A small self-supervised audio encoder (BEST-RQ), trained from scratch: 0.913M parameters.
Rows from block 6, named by matrix and row number. Rows with one number belong to one channel. Each number is 128 + 24 x the weight over its row's rms, rounded and kept within 0 to 255. All counts start at 0. After the name is the row's rms in percent of the matrix's.
# convs1: first pointwise conv (model.blocks.6.convs.1.weight, 144x144x1), inputs 72-143
# convs3: second pointwise conv (model.blocks.6.convs.3.weight, 144x144x1, transposed), outputs 72-143
convs1.14 099 [118 128 128 128 128 104 117 128  91 128 144 122  77 153 154 128 128 123 128 103 128 116 128 160 122 128 128 128  94 142 128 128 128 127 163 128 128 128 165 128 128 165 139 128 128 128 128 128 142 128 128 128  82 128  87 128 128 128 128 128 128 136 128 128 172 128  70 128 128 126 102 128]
convs1.15 105 [128 130 152 128 128 101 128 138 138 128 128 137 105 129 177 128 128  97  88  94 128  59 112 128 123 191 114 128 144 128  73 128 141 128 154 128  49 128  88  34 120 134 128 112 127 128 128 128 128 128 122 116  70 128 104 148 117 128 128 103 150 128 158 105 128 128 128  93 128 114 128 131]
convs1.16 102 [129 128 128 117 128 109 133 128 128 128  64 131  90 128 128  82 128 128 116  61 128  44 135 136 128 133 101  71  95 128 116 134 128 128 128 128 127  85 128 128 128 211 128 150 128  21 128 128 128 128 128 128 128 128 156 151 127 123 158 203 128 128 137 123 123 137 128 128 150  68 128 128]
convs1.17 097 [134  55 128 128 176 128 141 128 128 128 128 128 128 128 188 128 128 125 137 120  98 157 137 113 128 113 124 128 156 128 124 107 129 128 141 128 128 143 128 117 128 124 144 128 128 128 128 128 128 128  65  62 128 116 128 143  90 106 133 128 105 129  92 134 182 128 130 131 128 128 128 128]
convs1.64 096 [128 131 128 128 128 128 128 128 128 128 154 137 128 127 128 128 128 133 128 128 147 128 128 127 112 128 128 129  85 150  96 128 131  99 128 128 128 121 128 172 128 128 128  96 128 128 128 112 116  90 128  91 114 128 128 128 100  97 128  83 234  60 129 173 128  94 128 137 128 128 112 140]
convs1.65 106 [128 128 128 128 127 128 131 119 133  87  26 172 128 119 128 128 146 134 147 125 128  70 145 137 128 150 128 120 128 128  86 128 144 119 128 128 128 128 131 128  49 130 136 107  35  83 161 128  90 112 128 128 182 100 140 150 112 128 128 128 128 111 128 146 128 128 128 128  98 127  93 155]
convs1.66 094 [128 128 128  53 128 128 184 128 216 128 128 128 128 128 128 128 157 128 170 128 128 128 128 128 128 172 128 248 128 128 128 128 128 128 128 128 140 128 147 109 121 124 128 128 128 128 128 128 115 126 128 128 128 107 128 186 128 117 164 128 128 140 128 128 119 138 119 138 128 128 128  88]
convs1.67 113 [128 114 135 128 128 101 177 128 128 128 182 128 127 146 128 147 128 154 128 128 128 125 143 161 128 135 125 128 118 124 128  86 115 121 128 144 138 128 128 128  96 128 128 151 128 114 128 128  97 133 128 128 126 118 128 128 132 128  78  57 128 137 128 128  75 151 128 128 124 124 128 128]
convs1.68 096 [128 128 111 128 109  53 128 156 128 124 122 128 128 128 128 128 128 128 128 105 128  65 167 128 169 128  89 128 128 128 147 128 128 128 128 128 103 115  92 128 128 186 128 128 163 105 128 128 106 147 111 128 128 128 128  99 128 128 128 146 125 128 128 194 128 128 110  98 124 111 128 128]
convs1.69 105 [128 128 128 119 128 128 128 102 138 128 128 165 128 128 128 128 128 128 128 131 128 109 128  86  73 134 128 128 128 128 137 106 128 128 128 147 129 128 128 128 128 128 128 128  96  82 128 128 127 139 122 128 144 128 128 128  94 128 118  70 128 141 128 119 129 141 128 110 138 128 128 128]
convs1.70 086 [128 128 128  85 128 114 128 128 128 128 140 128 128 210 128 128 128 128 128 128 128 128 128 128 128 128 128 128 150 128 128 128 100 152 128 126 133 150  90 128 128 128  78 128 171 128 112 173 140 130 112 128  49 128 128 145 166 178 204 128 128 128 126 128 128 102 128 107  66 128 128 144]
convs1.71 106 [128 128 128 127 128 148 128 106 127 163 128 128 145 130 167  89 128 152 128 128 128 128  92 128 128 128  98 141 128 125 127 128 128 128 128 191 126  89 128 128 128 165 118 128 128 154 128 111 129 128 128 140 109 134 128 128  60 128 142 134 128 128 128 128 128 128 127 106 128   5 116 128]
convs1.72 112 [134 128 136 128 128 177 128 133 128  72 128 128 112 128 128 190 128 128 165 182 143 171  85 140 128 128 128 128 127 128 101 170 128 199 128 128  58 116 128 103 121 128 128 128 128 128 124 150 133 128 123 128 128 163 148 128 185 127 128 128 128 128 128 128 128 128 140 128 128 128 128 128]
convs1.73 084 [ 86 128 128  88 150 148 128 128 128 128 165 128 128 129 128 128 128 128 145 128  88 178 128 128 105 120 128 128 179 128 128 212 129 142 128 154  32 128 126 188 128  86 128 128 128 128 128 129 125 128 128 128 128 114  96 128  82 128 128  93 128 143 128 160 128 128 128 112 108 134 128  82]
convs1.74 104 [123 128 125 128 128 132 127 128 170 118 128 128 134 128 128 128 195 124 128 128 133 128 106 159 113 128 128 128  83 128 124 128 128  88 144 128 127 132 128 128  94 130 128 128 128 152 164 128 128 128 128 128 128 155 128 122  59 128 131  37 125  63 128 128 108 128  61 128 128 123 128 129]
convs1.75 094 [128 128 128 128 128 145 128 128 128 128 128 128 128 128 126 128 128 147 128 149 128 129 128 128 128 137 188 100 128 128 128 128 128  95  52 128 128 120 128 128 180 123  81 128 163 128 155 177 128 155 128 128 140 126  68 180 128 128 128 128 128 104 150 128 128 128 125 122 128 128 128 128]
convs1.76 099 [128 128 128 128 138 103 128 128 142 128 128 188 236 128 108 165 156  94 128 128 128 128 128 128 100 113 128 125 128 128 145 128 128 128  54 128 128 105 190 111  94 128  94 128 128 128 128 115 128 141 128 125 129  90 128 128 119 128  73  92 128 128 123 128 128 148 128 128 128  55 128 128]
convs1.77 098 [128 128 128 128 128 128 158 128 128 128 128 130 255  94 114 128 128 155 133 128 129 128 128 156 161 117 128 153 118 128 128 128 128 131  79 128 128 114 214 128 128 132 128 119 128 128 168 128 139 128 128 128  72 105 108 128 128 128 128 141 128 180 128 129 128 187 184 128 115 128 104 128]
convs1.78 078 [110 128 128 128 128 128 128  99 194 128 203 128 128 128  66 154 128 128 128 128 116 128 157 103 128 128 154 102 128 128 128 128 128 128 143 128 128 132 128 128 190 128 128 128 128 128 128 128 189 128 128 155 128 115 128 142 128 128 128 148 119 202 128 123 128 128  65 128 128 128  98 128]
convs1.79 100 [128 127 105 128  90 120 128 188 128 125 128  64  88 118 128 128 128 158 139 134 146 128 128 131 128 160 104 130  79 128 203 114 128 128 128 130 163 128 120 128 128  71 128 128 149  37 128 128 139 117 122 111  93 104 106  72 120 104 128  67 128 128 128 128 128 157 128 128 137 132 165 128]
convs1.80 087 [128 128 170 136 128 173 128 128 123 170  89 128 122 114 113 128 128 128 128 128 104 160 142 128 109 171 142 128 128 128 128 128 128 145 108 128 163 183 128 128 128 128 114 128 108 128 192 128 120 128 133  95 146 128 128 133 103 165 128 128 169  25  85 128 128 128 106 128 179  99 113 128]
convs1.81 100 [115 102 106 128 128 142  73 114 118 128 130 128  74  87 128 130 128 131 128 128 128 128 110 128 128 143 128 128 128 128 128  93 128 128 119 133 128 128 140 118 139 128  98 137 126 128 138 128 128 123 128 128 135 128 128 122 182 139 127 128 128 128 160 142  69 109 127 229 113 128 128 129]
convs1.82 107 [128 177 128 128 128 128 128 128 125  95 113 128 128 119 128 128  92 162 129 128 128  95 128 128  97 154 128 128 169 128 108 128 128 128 126 128 132 182 131 181 110 126 147 128 128  88 148 135 128 128 142 128 180 121 125 136 128 114 126 188 128 128 128  72 102 139 138 128 128 144 132 121]
convs1.83 101 [128 128 128 136 204 128 128 134 128 136 122 117  97 106 111  81 128 151 128 186 177 158 128 155 158 128 121 128 100 128 209 128 159  98 128 128 118 126 111 146 128  91 108 128 128 145 128 144 130 136  99 141 138 128 147 128  80 128 106  41 128 125 128 158 128 128 128 132 123 177 161  96]
convs1.84 102 [128 128 164 119 128 128 153  70 116 128 128 188 173  99 107 211 128 188 167 128 128 115 124 188 132 119 177 113 128 128 128  56 124 158 134 143 183 128 128 128  84 128 128 128 128 128 142 128 128 173 128 128 128 128 128 128 128 128 152 128 128 128 115  94 128 128 128 128 111  97 128 124]
convs1.85 086 [101 137 177 113 128 130 209 131 128 127 128 128 128 127 128 128 139 128 128 128 116 128 128 128 173 109 152 128 146 128 105 128 143  91  86 150 128 115 128 128 128 128 122 128 104 128 225 124 128 128 128 155 128  39 128 128 140 128 128 137 128 128 128 173 124 131 116 128 128 128 136 128]
convs1.86 106 [131 112 128 125 128 128 128 112 128 121 109 128 128 128 128  60 164 144 128 107 128 128 128 122 128 128 102 102 128 128 127 142 128 120 142 133 128 174 128 146  29 108 171 128 128 128 140 111 134 132 128 128  95 137 156 128  97 128 128 111 102 128  99  42 128 157 110  82 128  85 178 108]
convs1.87 103 [128 128 139 128 123 128 153 128 149 128 128 134 115 128 128 128 128 157  98 128  72 130 128  96 102 128 129 128 128 128 128 128 128 128 165 155 128 101 100 224 127 201 106 128 128 103 178 128 128 128 112 128  94 128 147 128 124 124 128 128  87 128 129  95 128 128 128 128 128  76 136 172]
convs1.88 077 [201 100 128 128 124 128 128 128 128 128  76 128 128 128 128 128 128 128 128  72 128 174 128  82 128 128 162 115 128 209 128 128 128 128 128 128 134 128 136 128 128 128 128 117 128 117 157 128 158 128 128 128 135 128 128 128 128 128 128 128 128 128 141 108 165 128 128 117 128 128  55 128]
convs1.89 100 [128 128 128 157 128  99 128 128  83 135 128 128 128 128 128 128 128 159 128 207 128 128 128 128 128 128 141 128 147 126 128 128 126 139 128 128 128 128 128 128  58 128 128 128 128  65 140  68 128 128 128 141 112  85 122 128 131  82 103 131 138 136 109 121  79 128 128  93 128 170 161 128]
convs1.90 099 [126 108 128 128 129 128 173 128 128 134 101 110 128 113 128 136 128 111 136 128 125 163 128 128  99 132 128 167 128 128 128 175 137 128 128 133 128 128 128 154 128 128 128 128 112 128 128  90 128 128 195 133 171 128 128 134 129 128  89 131 112 128 105 128 135 128  79 107 217 139  91 128]
convs1.91 113 [123 128 128 128 128 119 165 108 133 128 128 163 128 128 105 146 128 164 198 117 128 153 128 128 128 128 119  53 128 113 128 139 128 158 122 159  94 128 134 245 110 128 128 116 128 128 142 128 128 136 114 128 127 168 137 115 128 139  78 128 128 141 128 128 128 128 183 127 156 128 145 128]
convs1.92 085 [128 128 118 151 128 127 181 118 128 128 128 128 128 128 118 154 128 165 215 229 128  71 118 163 128 126 128 167 167 116 167 153 116 129 128 149 128 128 128 128 128 128 128 128 141 128  93 128 128 128 128 128 128 105 128 128 127 128 128 128 128 147 139 128 106 128 134 137 128 128 142 105]
convs1.93 088 [114 128 128 119 142 122  88 153 128 128 170 128 128  90 128 175 128 128 128 128 131 128 165 141 128 119 101 151  72 157 128 102 128 133 116  66  99  95 128 116 123 128 128 150 128 128 152 128 172 128 128 149 128 114  93 191 125  88 128  68  84 128 140 128 156  77 128 149 128 128 128 128]
convs1.94 099 [128 162 128 128 128 144 128 128 110 127 153 117 128 114 128 123 128 201 128 128 135 127 157 128 128  85 128 143 128 128 116 128 128 148 128 147 167 132 140 133 128 140 130 121 128 128 128 159 128 180  89 127 158  79 128  77 108  66 128 125 119 128 164 128 128 128 126 128 131 128 128 116]
convs1.95 088 [128  68 109 128  72 128 125  91 195 128 121 127 128 128 142 175 130 128 141 158 128 134 128 128 128 128 188 128 117 148 126 128 140 117 128 128 107 169 128 128 128 124 130 148 188 122 128 153 139 128 128 128 128 128 128 128 135 128 182 132 134  98 129  84 130 128  72 151  86 128  66 128]
convs1.96 104 [ 94 145 128 152 146 174 106 128 128 128 128 109 128 128 143 128 128 128 206 128  35 128 128 128  85 128  70 139 128 128 123 133 123 128  64 145  84 180 128 128 152 128 108 128 114 128 136 124 169  56 128 128 110 117  77 128 128 128 147 158 128 133 128 128 167 128 143 128 126 128  92 128]
convs1.97 108 [128 128 214 125 150 127 128 128 128 127 130 246  94 128 149 128 119 128 120 111 128 139 166 159  94 157  76 152 128 175 100 122 128 128 135 151 128 118 128  22 160 135 127 123 118 134 128  62 153 128 128 128 128 128 128 131 128 142 101  88 132 128 128 128 125 128 109 128 165 140 128 128]
convs1.98 098 [159 187 176 146 100 128 128 125 150 114 129 161 179 128 128 128 128 127 125 106 128 128 148  96 126 175 128  88 128 162 117 181 128 128 128 139 133 130 128 128 149 185 119 128 129 128 156 179  52 128 121 125 128 128 139 127 128 144 135 211 182 128 128 105 128 106 131  93 128  54 128 128]
convs1.99 109 [134 160 128 142 128 128 128 128 128 122 116 126 103  99 128 135 128 128 114 128 128 119 131 128 128 128 128 128 128 128 128  78 132 106 128 139 128  75  84 115  86 182 113 128 112 129 128 128 128 136 128 128  41 137  99 128 220 128 128 128 126 120 128 128 128 128 128  99  86 175 128 128]
convs1.100 100 [111 128 139 128 128 128 128 123 128 178 128 128 128 128 128 128 128 105  79 128 128 128 128 128  84 125 126 118 124 136 128  58 156 128 128 128 150 114 133 128  99  73 142 140 181 117 149 180 128 128 128  64  87 128  75 118  46 128 139 128  80 128 128 107 128 128 128 128 128 119 121 109]
convs1.101 104 [131 128 178 128 128  92 128 128 110  73 133  91 167 128 126 128 128 128 128 128 128 128 136 128  82 144 150 128 128 131 180 118 128 110 135 128 131 153 128 200  94 105 122 128 128 128 127 128 128 128 128 128 112 113 128 129 128 128 128  32 113 128  98 125 128  84  59 128 128 128 175 128]
convs1.102 097 [183 128  60 128 128 154 204 107 128 128 128 130 165  77 128 128  85 128 128 128 128 128 128 128 128 128 128 121 128 130 127 128 128 128 128 116 128 140 126 128 128 128 182 128 128 133 128 155 128 157 147 124 128 128 128 146 128 128 128 128 117 128 121 128 141 128  94 128 139 128  50 149]
convs1.103 127 [128 128 121 138 128 133 128 164 130 128 128 128 114 115 128 109 100 101 199 128 128 128 128 177 128 128  92 128 128 128  65  85 139 128 129 109 113 102 111 128 128 196 128 159 128 128 132 128 128 131 128 128  85 128 113 128 126 128 136 128 143  98 120 129 128 128 128 128 178 128 128 114]
convs1.104 097 [180 163 128 128 128 103 106 139 128 150 119 128 128 128 128 128 128  81 148 131 130 123  54 140 128 128 128 134 138 128 128 128 128 101 128 166  95 128 139 128 128 128 128 106 128 128 131 132 128 128 134 128 128 194 138 111 119  78 128 128 167 116 122 102 128 128 128 167 128 175  83 128]
convs1.105 087 [128 128 128  86 128 128 128 128 128 128 128 127 153 128 161 112  93 166 121 131 185 128 128 162  65 128 128  97 116 128 171 147 138 125 113 128 107 128 128 128  83 128 113 131 128 167 127 128  93 185  88  99 128 128 128 143 115 142 128 128 128 128 128 128 109  91 138 128 128 128 133 151]
convs1.106 104 [128 128 128 119 128   0 128 130 111 128 128 128 109 128 128 128 128 128  51 128 140 125  86 132 124 128 128 128 128 128 117 128 128 173 128 128 128 128 128 128 129 128 128 128 176 101 156 128 128 128 128 126 128 128 132 126 144 122 128 128 153 132 128 161 129 128 158 128 128  86 128 136]
convs3.14 096 [ 77 128 165 128 198 128 105 128 114 128 129 128 162 128 138 128 188 128  98 128  77 128 115 128 185 128 128 195 128 128 128 128  78 128 128 133 128 118 132 128 128 121 109 128 105 128   0 128 102 128 128 128 132 133 108 128 152 128 128 135 133 128 128 120 128 128 128  69 128  93 129 155]
convs3.15 105 [ 86 169 156  63  73 131 115  82 200 113 136 128 128 180 132 128 128 128 128 131  91 128 195 200 128 128 147 128 148 150 195 108 160 128 128 128 128  92 128 128 128 126 135 128 128 122  78 128 128 132 151 128 140 128 128 128 128 161 149 130 150 128 128 132 128 157 126 128 128  71 128 128]
convs3.16 101 [155  80 128  94 129 128 123 192 128 128 120 128 135 128 128 128  72 128 128 151 128 128 128 128 165 128 128 128 109 128  94 125  91 128 128 128  69 128  90 129  88 112 128 128  70 192 183  93 142 128 165 128 131 156  49  99 128 128 145 162 128 123 128 128 124 156 128 128 100 108 130 128]
convs3.17 108 [128 232 120 128 128 141 127 128 128 128 128 128 128 128 155 112 128 161 128 200 128 128 132 205 111 128 128 128 128 128 128 128 145 137 128 186 128 170 113 128 176  85 127 147 128 128 205 132 128 128 126 118 124 128 128 192 128 121 128 128 114 121 128 128 146 128 103 123  93  81 128 128]
convs3.64 083 [128 128 128 128 128 116 128 128 135 128 127 128 128 147 128 128 128 128 128 192 128 128 128 128 128 128 128 141 184 133 128 128 128 126 179 128 156 152 128 135 200 128 128 128 128 128 132 128 130 155  30 128 129  91 184 128 128 128 128 124 117  33 128 128 175 128 128 128 128 127 166 167]
convs3.65 122 [140 128 127 128 128 128  88 128 183 165  23 128 133 119 129 125  82 156 128  55 128 128 128 130 128 120 159 128 179 128 127 128 128 128 128 128 128 128 128  97 128 128  91 128 188 128 128 128 135 122 128 128 128 128 115 170 118 114  94 128 122  94 128 128 128 146 140 154  94 128 126 138]
convs3.66 098 [105 150 128  38 129 151  77 127 128 137 128 128 127 115 134 128  90 126 128 108 117 141 181 119 128 170 128 128 175 176 150 128 147 128 128 128 179 130 128 134 127 122 207 128 128 128 109 128  96 128 128 105 128  79 128 173 128 120 124 103 166 128 146 128 162 128 150  79 127  51 128 128]
convs3.67 141 [141 128 128 128 128 158 128 128 128 128 129 128 137 148 128 128  97 124 128 128 121 126 122  68 128 128 128 175 139 171 122 130 128 102 128 128 128 186 128  17 130 128 190 126 128 150 141 128 122 137 128 128 101 108 198 141 151 114  81 128 157 169 138 128 128 128 150 128 128 104 169 128]
convs3.68 102 [128 128 128 128 128 155 128 128 110 167 128 128  95  93 128 128 128 128 147 128 128 128 165 154 128 172 128 138 128 128  94 128 142 162 148 197 128 136 147 128 128 128 128 128 181 128 128 147 183 128 128 128 157 128 128 128 128 161 128 128 170 148 128 173 128 128 209 131  86 120 128 173]
convs3.69 122 [109 128 128  89  81 128 127  93 128 114 151 119 128 127 128  90 128 110 128 128 128 141 122 121 114 128  63 128 132 187 147 128 132 133 128 124 128 128 128 153 128 143 122 128 144 128 144 121 176 128 128  92 128 168  58 128 119 140 128 158  94 128 138 128 128 128  89 168 152 128 128 139]
convs3.70 069 [128 128 128 128  83 108  88 128 128 128 128 116  99 128 171 128 128 128 121 128 128 113 128 137  99  72 128 128  86 128 128 128 161 128 128 128 128 128 128 128 113 128 128  91 103 128 174 177 157 128 128 128 139 189  84 140 128 118 128 116 128 128 128  82 128 124 128 128 133 128 128 128]
convs3.71 115 [128 128 128 139 112 128 114 128 214 128 134 128 186 189 128 173 124 153 128 128 167 129 153 128 128 133 128 128 128 128 128 128 118 168 128 128 128 175 128 171  86 128 128 129 128 128 128 128 128 128 148 132 128 128 103 171 166 128 120 128 110 128 108 128 130 140 128 141 128 128 165 141]
convs3.72 110 [106 138 128  93  92 135  94 128 128  96  99 151 128 128 155 120 128 128 112 128 128 128 128 140 128 128  68 130 128 128 128 128 128 128 128 173 128  78 115 128 128 128 128 128 128 128 170 128 158 128 194 128 238 126  59 128 128 158 128 128 128 158 118 179 120 128 128 170 127 135 128 128]
convs3.73 102 [204 128 128 124  86 148 149 128 128 129 128 128 128 135 133 159 145 122 102 128 193 128 128 126 137 141 116 180 128 119 104 148 115 155 205 153  86 128 128 128 128 137 155 155 128 136 114  95 128 128 133  93 128 111 138 128 128 105 128 128 128 159 135 128 122 142 128 163 199 128 128 115]
convs3.74 098 [128 128  91 127 129 128 128 138 130  92 128 128 128 128 128 128 128 128 128 128 128 122 117 138 128 128 128 128 128  97 130 109  78 161 128 128  75 134 128 153 120  67 128 118 128 128 173 128 143 128 174 161 128 168  79 128 128 151 161 128 128 177 128 140 112 150 128 152 113 139 123 100]
convs3.75 091 [116 128  90 173 128 120 130 128 157 128 128 128 123 137  86 116 141 128 128 128 110 128  60 107 125  49 128 128 128  71 128 193 137 128  68  97 105 128 131 128 128 128  82  88 128  77 128  64 123 114 128 168 128 128 128  90 128 144 142 134  97 119  94 154 128  59 128 128 128 128 128 124]
convs3.76 111 [128 128 128 181  98 128 165 128 127 128 128 133 128 121 128  65  75 146  81 146 128 135 128 128 128 128 167  64 128  71 154 128 128 128 115 128 128 128 128 128 128 110 128  74  95 128 115 128  85 128  91 128 128 128 128  91 115 146 128  94 162 136 128 128 128 128 128 128 128 157  52 135]
convs3.77 107 [112 128 123 161 128 128 128  80 110 128 128 151 128 128 171 128 128 128 128 128 139 128 181 128 125 128 162 108 128 128 128 128 189 131 128 180 166 128 128 111 103 115  66 128 107 128 128 128 116 128  69 100 120 147 182 142 147 128 128 128 216 128 157 128 121 128 153 112 128 163  89  98]
convs3.78 072 [128 128 128 156 128 128 128 128 128 128 128 128 128 124 178 128 128 128 128 128 128 128  60 128 165 128 157 128 128 128 128 128 128 105 128 128  92 128 128 128 191 128 109  81 128 128 109 134 128 128 128 174 128 130 119 128 128 128 128 183  81  54 115 162 116 128 111 148 117 127 128 104]
convs3.79 110 [128 171 128 128 167 185 128 109  61  95 124 128 135 161 128 135 128  72 124 119 128  99 153 128  92 143 128  68  60 128 143  81 102 129 148 128 128 128 128 128 123 102 137 176  62 150 128 159 128 128 128 121 128 161 178 144 128 141 128 119 136 128 128  65 130 128 128 128 147 131 128  72]
convs3.80 089 [130 113 128 128 128 128 128 128  76 128 143  76 123 128 203 128 128 188 108 128 128 159 128 128 128 128 154 128 138 128 128  63 153 151 112 135 128 128 128 128 128 128 128 160 106 128 128 128 113 128 128 128 167 128 131 144 128 128 128 128 158 156 128 128 128  80 128 132 182 133 131  77]
convs3.81 078 [128 121 128 128 128 128 151 141 128 128 128 128 128 137 102 128 128 128 117 193 128 128 111 112  63 128 128 159 128 128 128 108 136 153 146 177 128 147 128 128 128  96 128 120 128 164 176 128 105 128 128 160 128 128 128 128 128 228 128 128 128 128 128  30 128  92 113 115 128 128 128 150]
convs3.82 104 [127 114 185 128 128  94 128 156 125 128 128 180 140 128 146 128 131 125 128 140 128 173  93 145 177 118 128 134 128 128 128 162 146 128 128 128 128 128  95 133 168 128 128 128 163 128 174 128 128 140 169 141 128 128  87 128 128 136 128 128 128 106 128 128 128 128 128 129 128  69 143 128]
convs3.83 120 [128 128 128 128 101 128 128  88  74 124 128 128 128 148  96 174 129 140 128 128 128 128 128 128 128 135 111 128 113  95 159 128 128 128 128 151 118 128 128 137 128 128 106 140 115  93  75 136 128 128 132 123 128 128 169  96 128 128 152 128 161 128 128 101 128  68 128 137 100 182 144 128]
convs3.84 084 [128 128 128 128  61 128  73 128 135  74 128 128 212 128 128 128  70 128 116 128 125 128 185 128  95 142 130 128 128 159 128  61 125 128 128 178 128 128 153  86 123 128 128 128 159 129 128 128 128 128 128  65 108 128 128 128 128 128  87 128 126 128 128 128 128 128  92 128 128  32 121 128]
convs3.85 088 [128 137 128 125 128  65 128 128 128 128 128 128 134 127 106 114 128 116 128 128 119 125 128 122 128 128 128 110 128 128 128 123  55 101 128 138 128 128  98 128 113 128 125  48 117 128 128 106 128 128 128 128 101 106 128 128 128 151 128 128 128 115  49 213 128 128 128 152 129 142 198 128]
convs3.86 096 [128 128 133 172 201 128 102 161 128 160 125 199 128 128 128  94 102 128 161 128 146 128 128 128 128 128 162 128 128 128 128 163 128  97 103 164 133 116 128 128 173 130  77 129 185 186 128 126 128 128 128 136 146 128 128 122 128 128 128 158 128 128 128 128 128 128 128 153  66 128 115 128]
convs3.87 094 [128 128 201 183 128 128 128 144 128 128 128 128 128 128 128  76  93 133 128 128 115 128 128 155 128 152 128 100 128  86 135 128 128 128 128 128 128 128 128 152 128 142  79 128  67 130 128 128 211 128 128 141 128 128 128  75  73 128 128 128 128 152 141 128 141 186 128 128 128 128 128 151]
convs3.88 067 [127 169 128 128 138 136 128 128 128 128 128 164 150 128 126 116 148 128 128 128 128 128 128 135 117 128 128 146  78 240 128  74  77 128 106 128 128 172 131 128 128 174 124 128 185 128 128  49 128 128 128 128 128 128 128 128 131 128 128 128 128 128 128 147 147 128 142 128 128 128 100 128]
convs3.89 121 [137 128 129 116 119 151  79 128  82 157 128 125 157 101 128 129  95 158 128 102 128 128 184 128 128 152 124 150 128 137 128  84 128 134 136 143 156 163 172 103 113 128 128 172 138 128 128 130 128 128 128  86 124 128 128 176 128  54 106  70 155 173 139 123 128 128 167 100 128  90 153 153]
convs3.90 083 [128 128 150 147 128 100  63 128 128 104 128 155 128 128 128 126 117 136 189 128 100  76 116  90 128 128 127 128 202 131 153 148 128  93 128 128 128 128  73  52 128 142 137 128 115 122 128 154 128  90 159 128 151 128 162 128 104  25 117 128 128 141 128 128 128 128 128 128 176 128  48 128]
convs3.91 107 [143 105 136 128 128 128 109 128 115 128 100 125 133 129 112 128  48 128  68  73 128 128 126 128 152 102 163  62 150 143 129 131 128 128 128 128 128 128 128 128 128 128  96 128 128 147  70 128 128 128 128 128 128  70 128 128 107 128 128 116 128 128 160 128 128 102 119 129 127  90 221 128]
convs3.92 109 [128 128 128 121 128 137 128 128  93 128 105 119 165 103 159 128 128 128 129 112 128 127 173 128 128 128 126 173 128 181 128 128 128 140 172 160 135 128 128  95 126 128 162 148 124 130  91 165 128 152 128  92 128 128 155 163 156 106 122 118 170 170 157 108 128 163 145 113 128  88 159 128]
convs3.93 081 [178 128 128 128 123  97 111  94 128 128 138 128 118 145  88 104 156 128 128 180 128 128 209  94 128 115 146 128 128 128 128 163 129 128 128 128 128  63 111 128 126 129 100 128 128 140 128 140 128 165 162 128  69  83 189 190 109 129 128 128 128 128 128 124 128 128 117 128 128 128 128 139]
convs3.94 103 [135 128 118 134 121 128 124 128 128 128 128 128 128 128 128 128 128 108 111  50 135 128 128 127 133 143 138 128 106 128 157 128 131  94  91 128 192 135 128 120 128 148 128 128  98  96 128 128 128 128  86 127 128 128 128 170 128 128 128  99 168 128 166 128 128 128 218 128 150 128 138 158]
convs3.95 063 [128 192 128 128 153  80 128 133 120 128 128 128 128 125 128 128 128  93 128  85 128 114 128 128 124 128 105 128 128 128 128 110 128  83 160 131 134 128 148 120 128 176 115 128 113 128 115 126  97 130 128 128 109 128 128 128 128 186 128 128 129  68 128 108 128 122 128 128 136 128 121 128]
convs3.96 092 [ 83 128 128 128 135 128 155 128 128 186 126 128 128 116 111 146 128  84 129 128  60  79 122 131  87 153 128 152 129 114 128 128 128 128 117 128 128 128  67 128 128 127  63 128 128  73  20 128  85 128  89 128 128 155 102 128  78 134 128 128 128 128 112 132 128 103 139 159 128 128 120 165]
convs3.97 125 [128 128 118 128 128  67 147 103 130 128 128 219 128 128 109 145 128 128  91 139 128 105 128 233 128 128 128  95 128 128 128 128 128  97 128  53 128 128 122 128 128  82 112 128  96 131 112 128 117 131 136 174 144 104 129 127 128 160 128 135 193 128 128 129 128 106 128 128 146 139 128 129]
convs3.98 077 [128  24 189 116 128 115 128 127 131 130 141 140 128 140  99 128 128  60 128 160 128 159 128 171 128 128 128 140 128 128 139 153 128 128 128 128 128  99 128 128 128 146 128 146 128 132 100 128 128  90 128 159 128 128 129 128 128 129 128 150 102 128 128 128 125 128 123 128 128 128 114 128]
convs3.99 110 [117 128 173 139 128 100 128 130 131 128 151 133 125 128 183 128 200 128 128 146 128 148 128 128 128 128 128 166 177 128 128 128 128 127 128 128  82 138 128 133 125 152 128 167 128 128 130 128 132 128 128 128 144 128 112 128 128 128 153 143 129 128 128 140  71 128 128 140 133 128 128 155]
convs3.100 113 [167  85 128 128 119 138 157 128 161 128 128 128  69 113  82 182 156 128  67 128 128 127 141  86 128 100 128 154 108 128 128 133 102 128 146 128 136 156 133 124 128 102 127 128 128 125 127 128 128 128 227 128 128 128 141 128 128 128 132 135 128 128  83 128  65 170 128 128 128 125 128 128]
convs3.101 107 [ 96 128 131 128  98 128 119 128 128 128 128 128 128 128 133 128 128 128 130 128 128  95 128 128 128 141 140 188  86 128 178  91 128 122 128 122 128 128 169 125 128 128 128 124 128 128  71 120 111 110  98 109 128 128 128 159 128 152  94 120 148 134 128 128  95  99 129 128  93 128 126 128]
convs3.102 086 [194  87 113 128 128 128 128 128 128 128 128 128 128 189 128 128 128 129 149 128 128 128 128 129 102 128 128 128 130 144 128 128 128 138  75 104 128 128 141 128 131 128 128 128 118 128 154 145 161 128 134 128  84 128 125 155 103 128  81 132 128  68 128 128 128  96 137  91 101  92 176 166]
convs3.103 086 [128 128 128 182 147 128 128 128 128 128 106 128 128 128 154 128 173 152 165 128 137 128 128 128 192 128 126 128 128 128 128 128 140 139 134 128  66  83 128 127 187 128 128 157 128 128 128 128 128 124 128 128 128  80 128  83 107 128 128 143 128  56 128 128 155 128 158 128 106 143 147 128]
convs3.104 085 [128 128  67  83 128 111  89 128 128 128 120 128 128 128 136 128  81 119 128 128 149 137  61 178 128 130  65 131 128 128 128 128 137 129 130 150 128 128 128 128 115 122 128 128 128 128 128 128 128 128 128 128 128 128 128 128 128 128 117 138 128 128 131 119 130 109  57 128  85 128 187 101]
convs3.105 105 [128  94 128 128 159 137 128 165 128 128  70 142 133 111 128 133 115 147 128 164 128 133 128 128 128 128 111 126  94 123 129 127 128 146 128 128  80 128 128 128 105 126  89 138 129 142 150 128 187 127 149 128 158 143 100  85  70 128 116 147 128 128 112 128 128 175 110 145  99 143  90  83]
convs3.106 098 [ 65 135 126 128 128  50 109 128 128 123 121 122 113 128  89 128 208 128 118 182 128  60 129 128 128 122 124 128 128 143  80 128 109 111 112 128 128 128 133  95 128 128 176 128 128 141  38 128 128 128 128 129 128 127 128 121 128 128  72 128 115 125 104 128 128 149 132 159 128 128 128 128]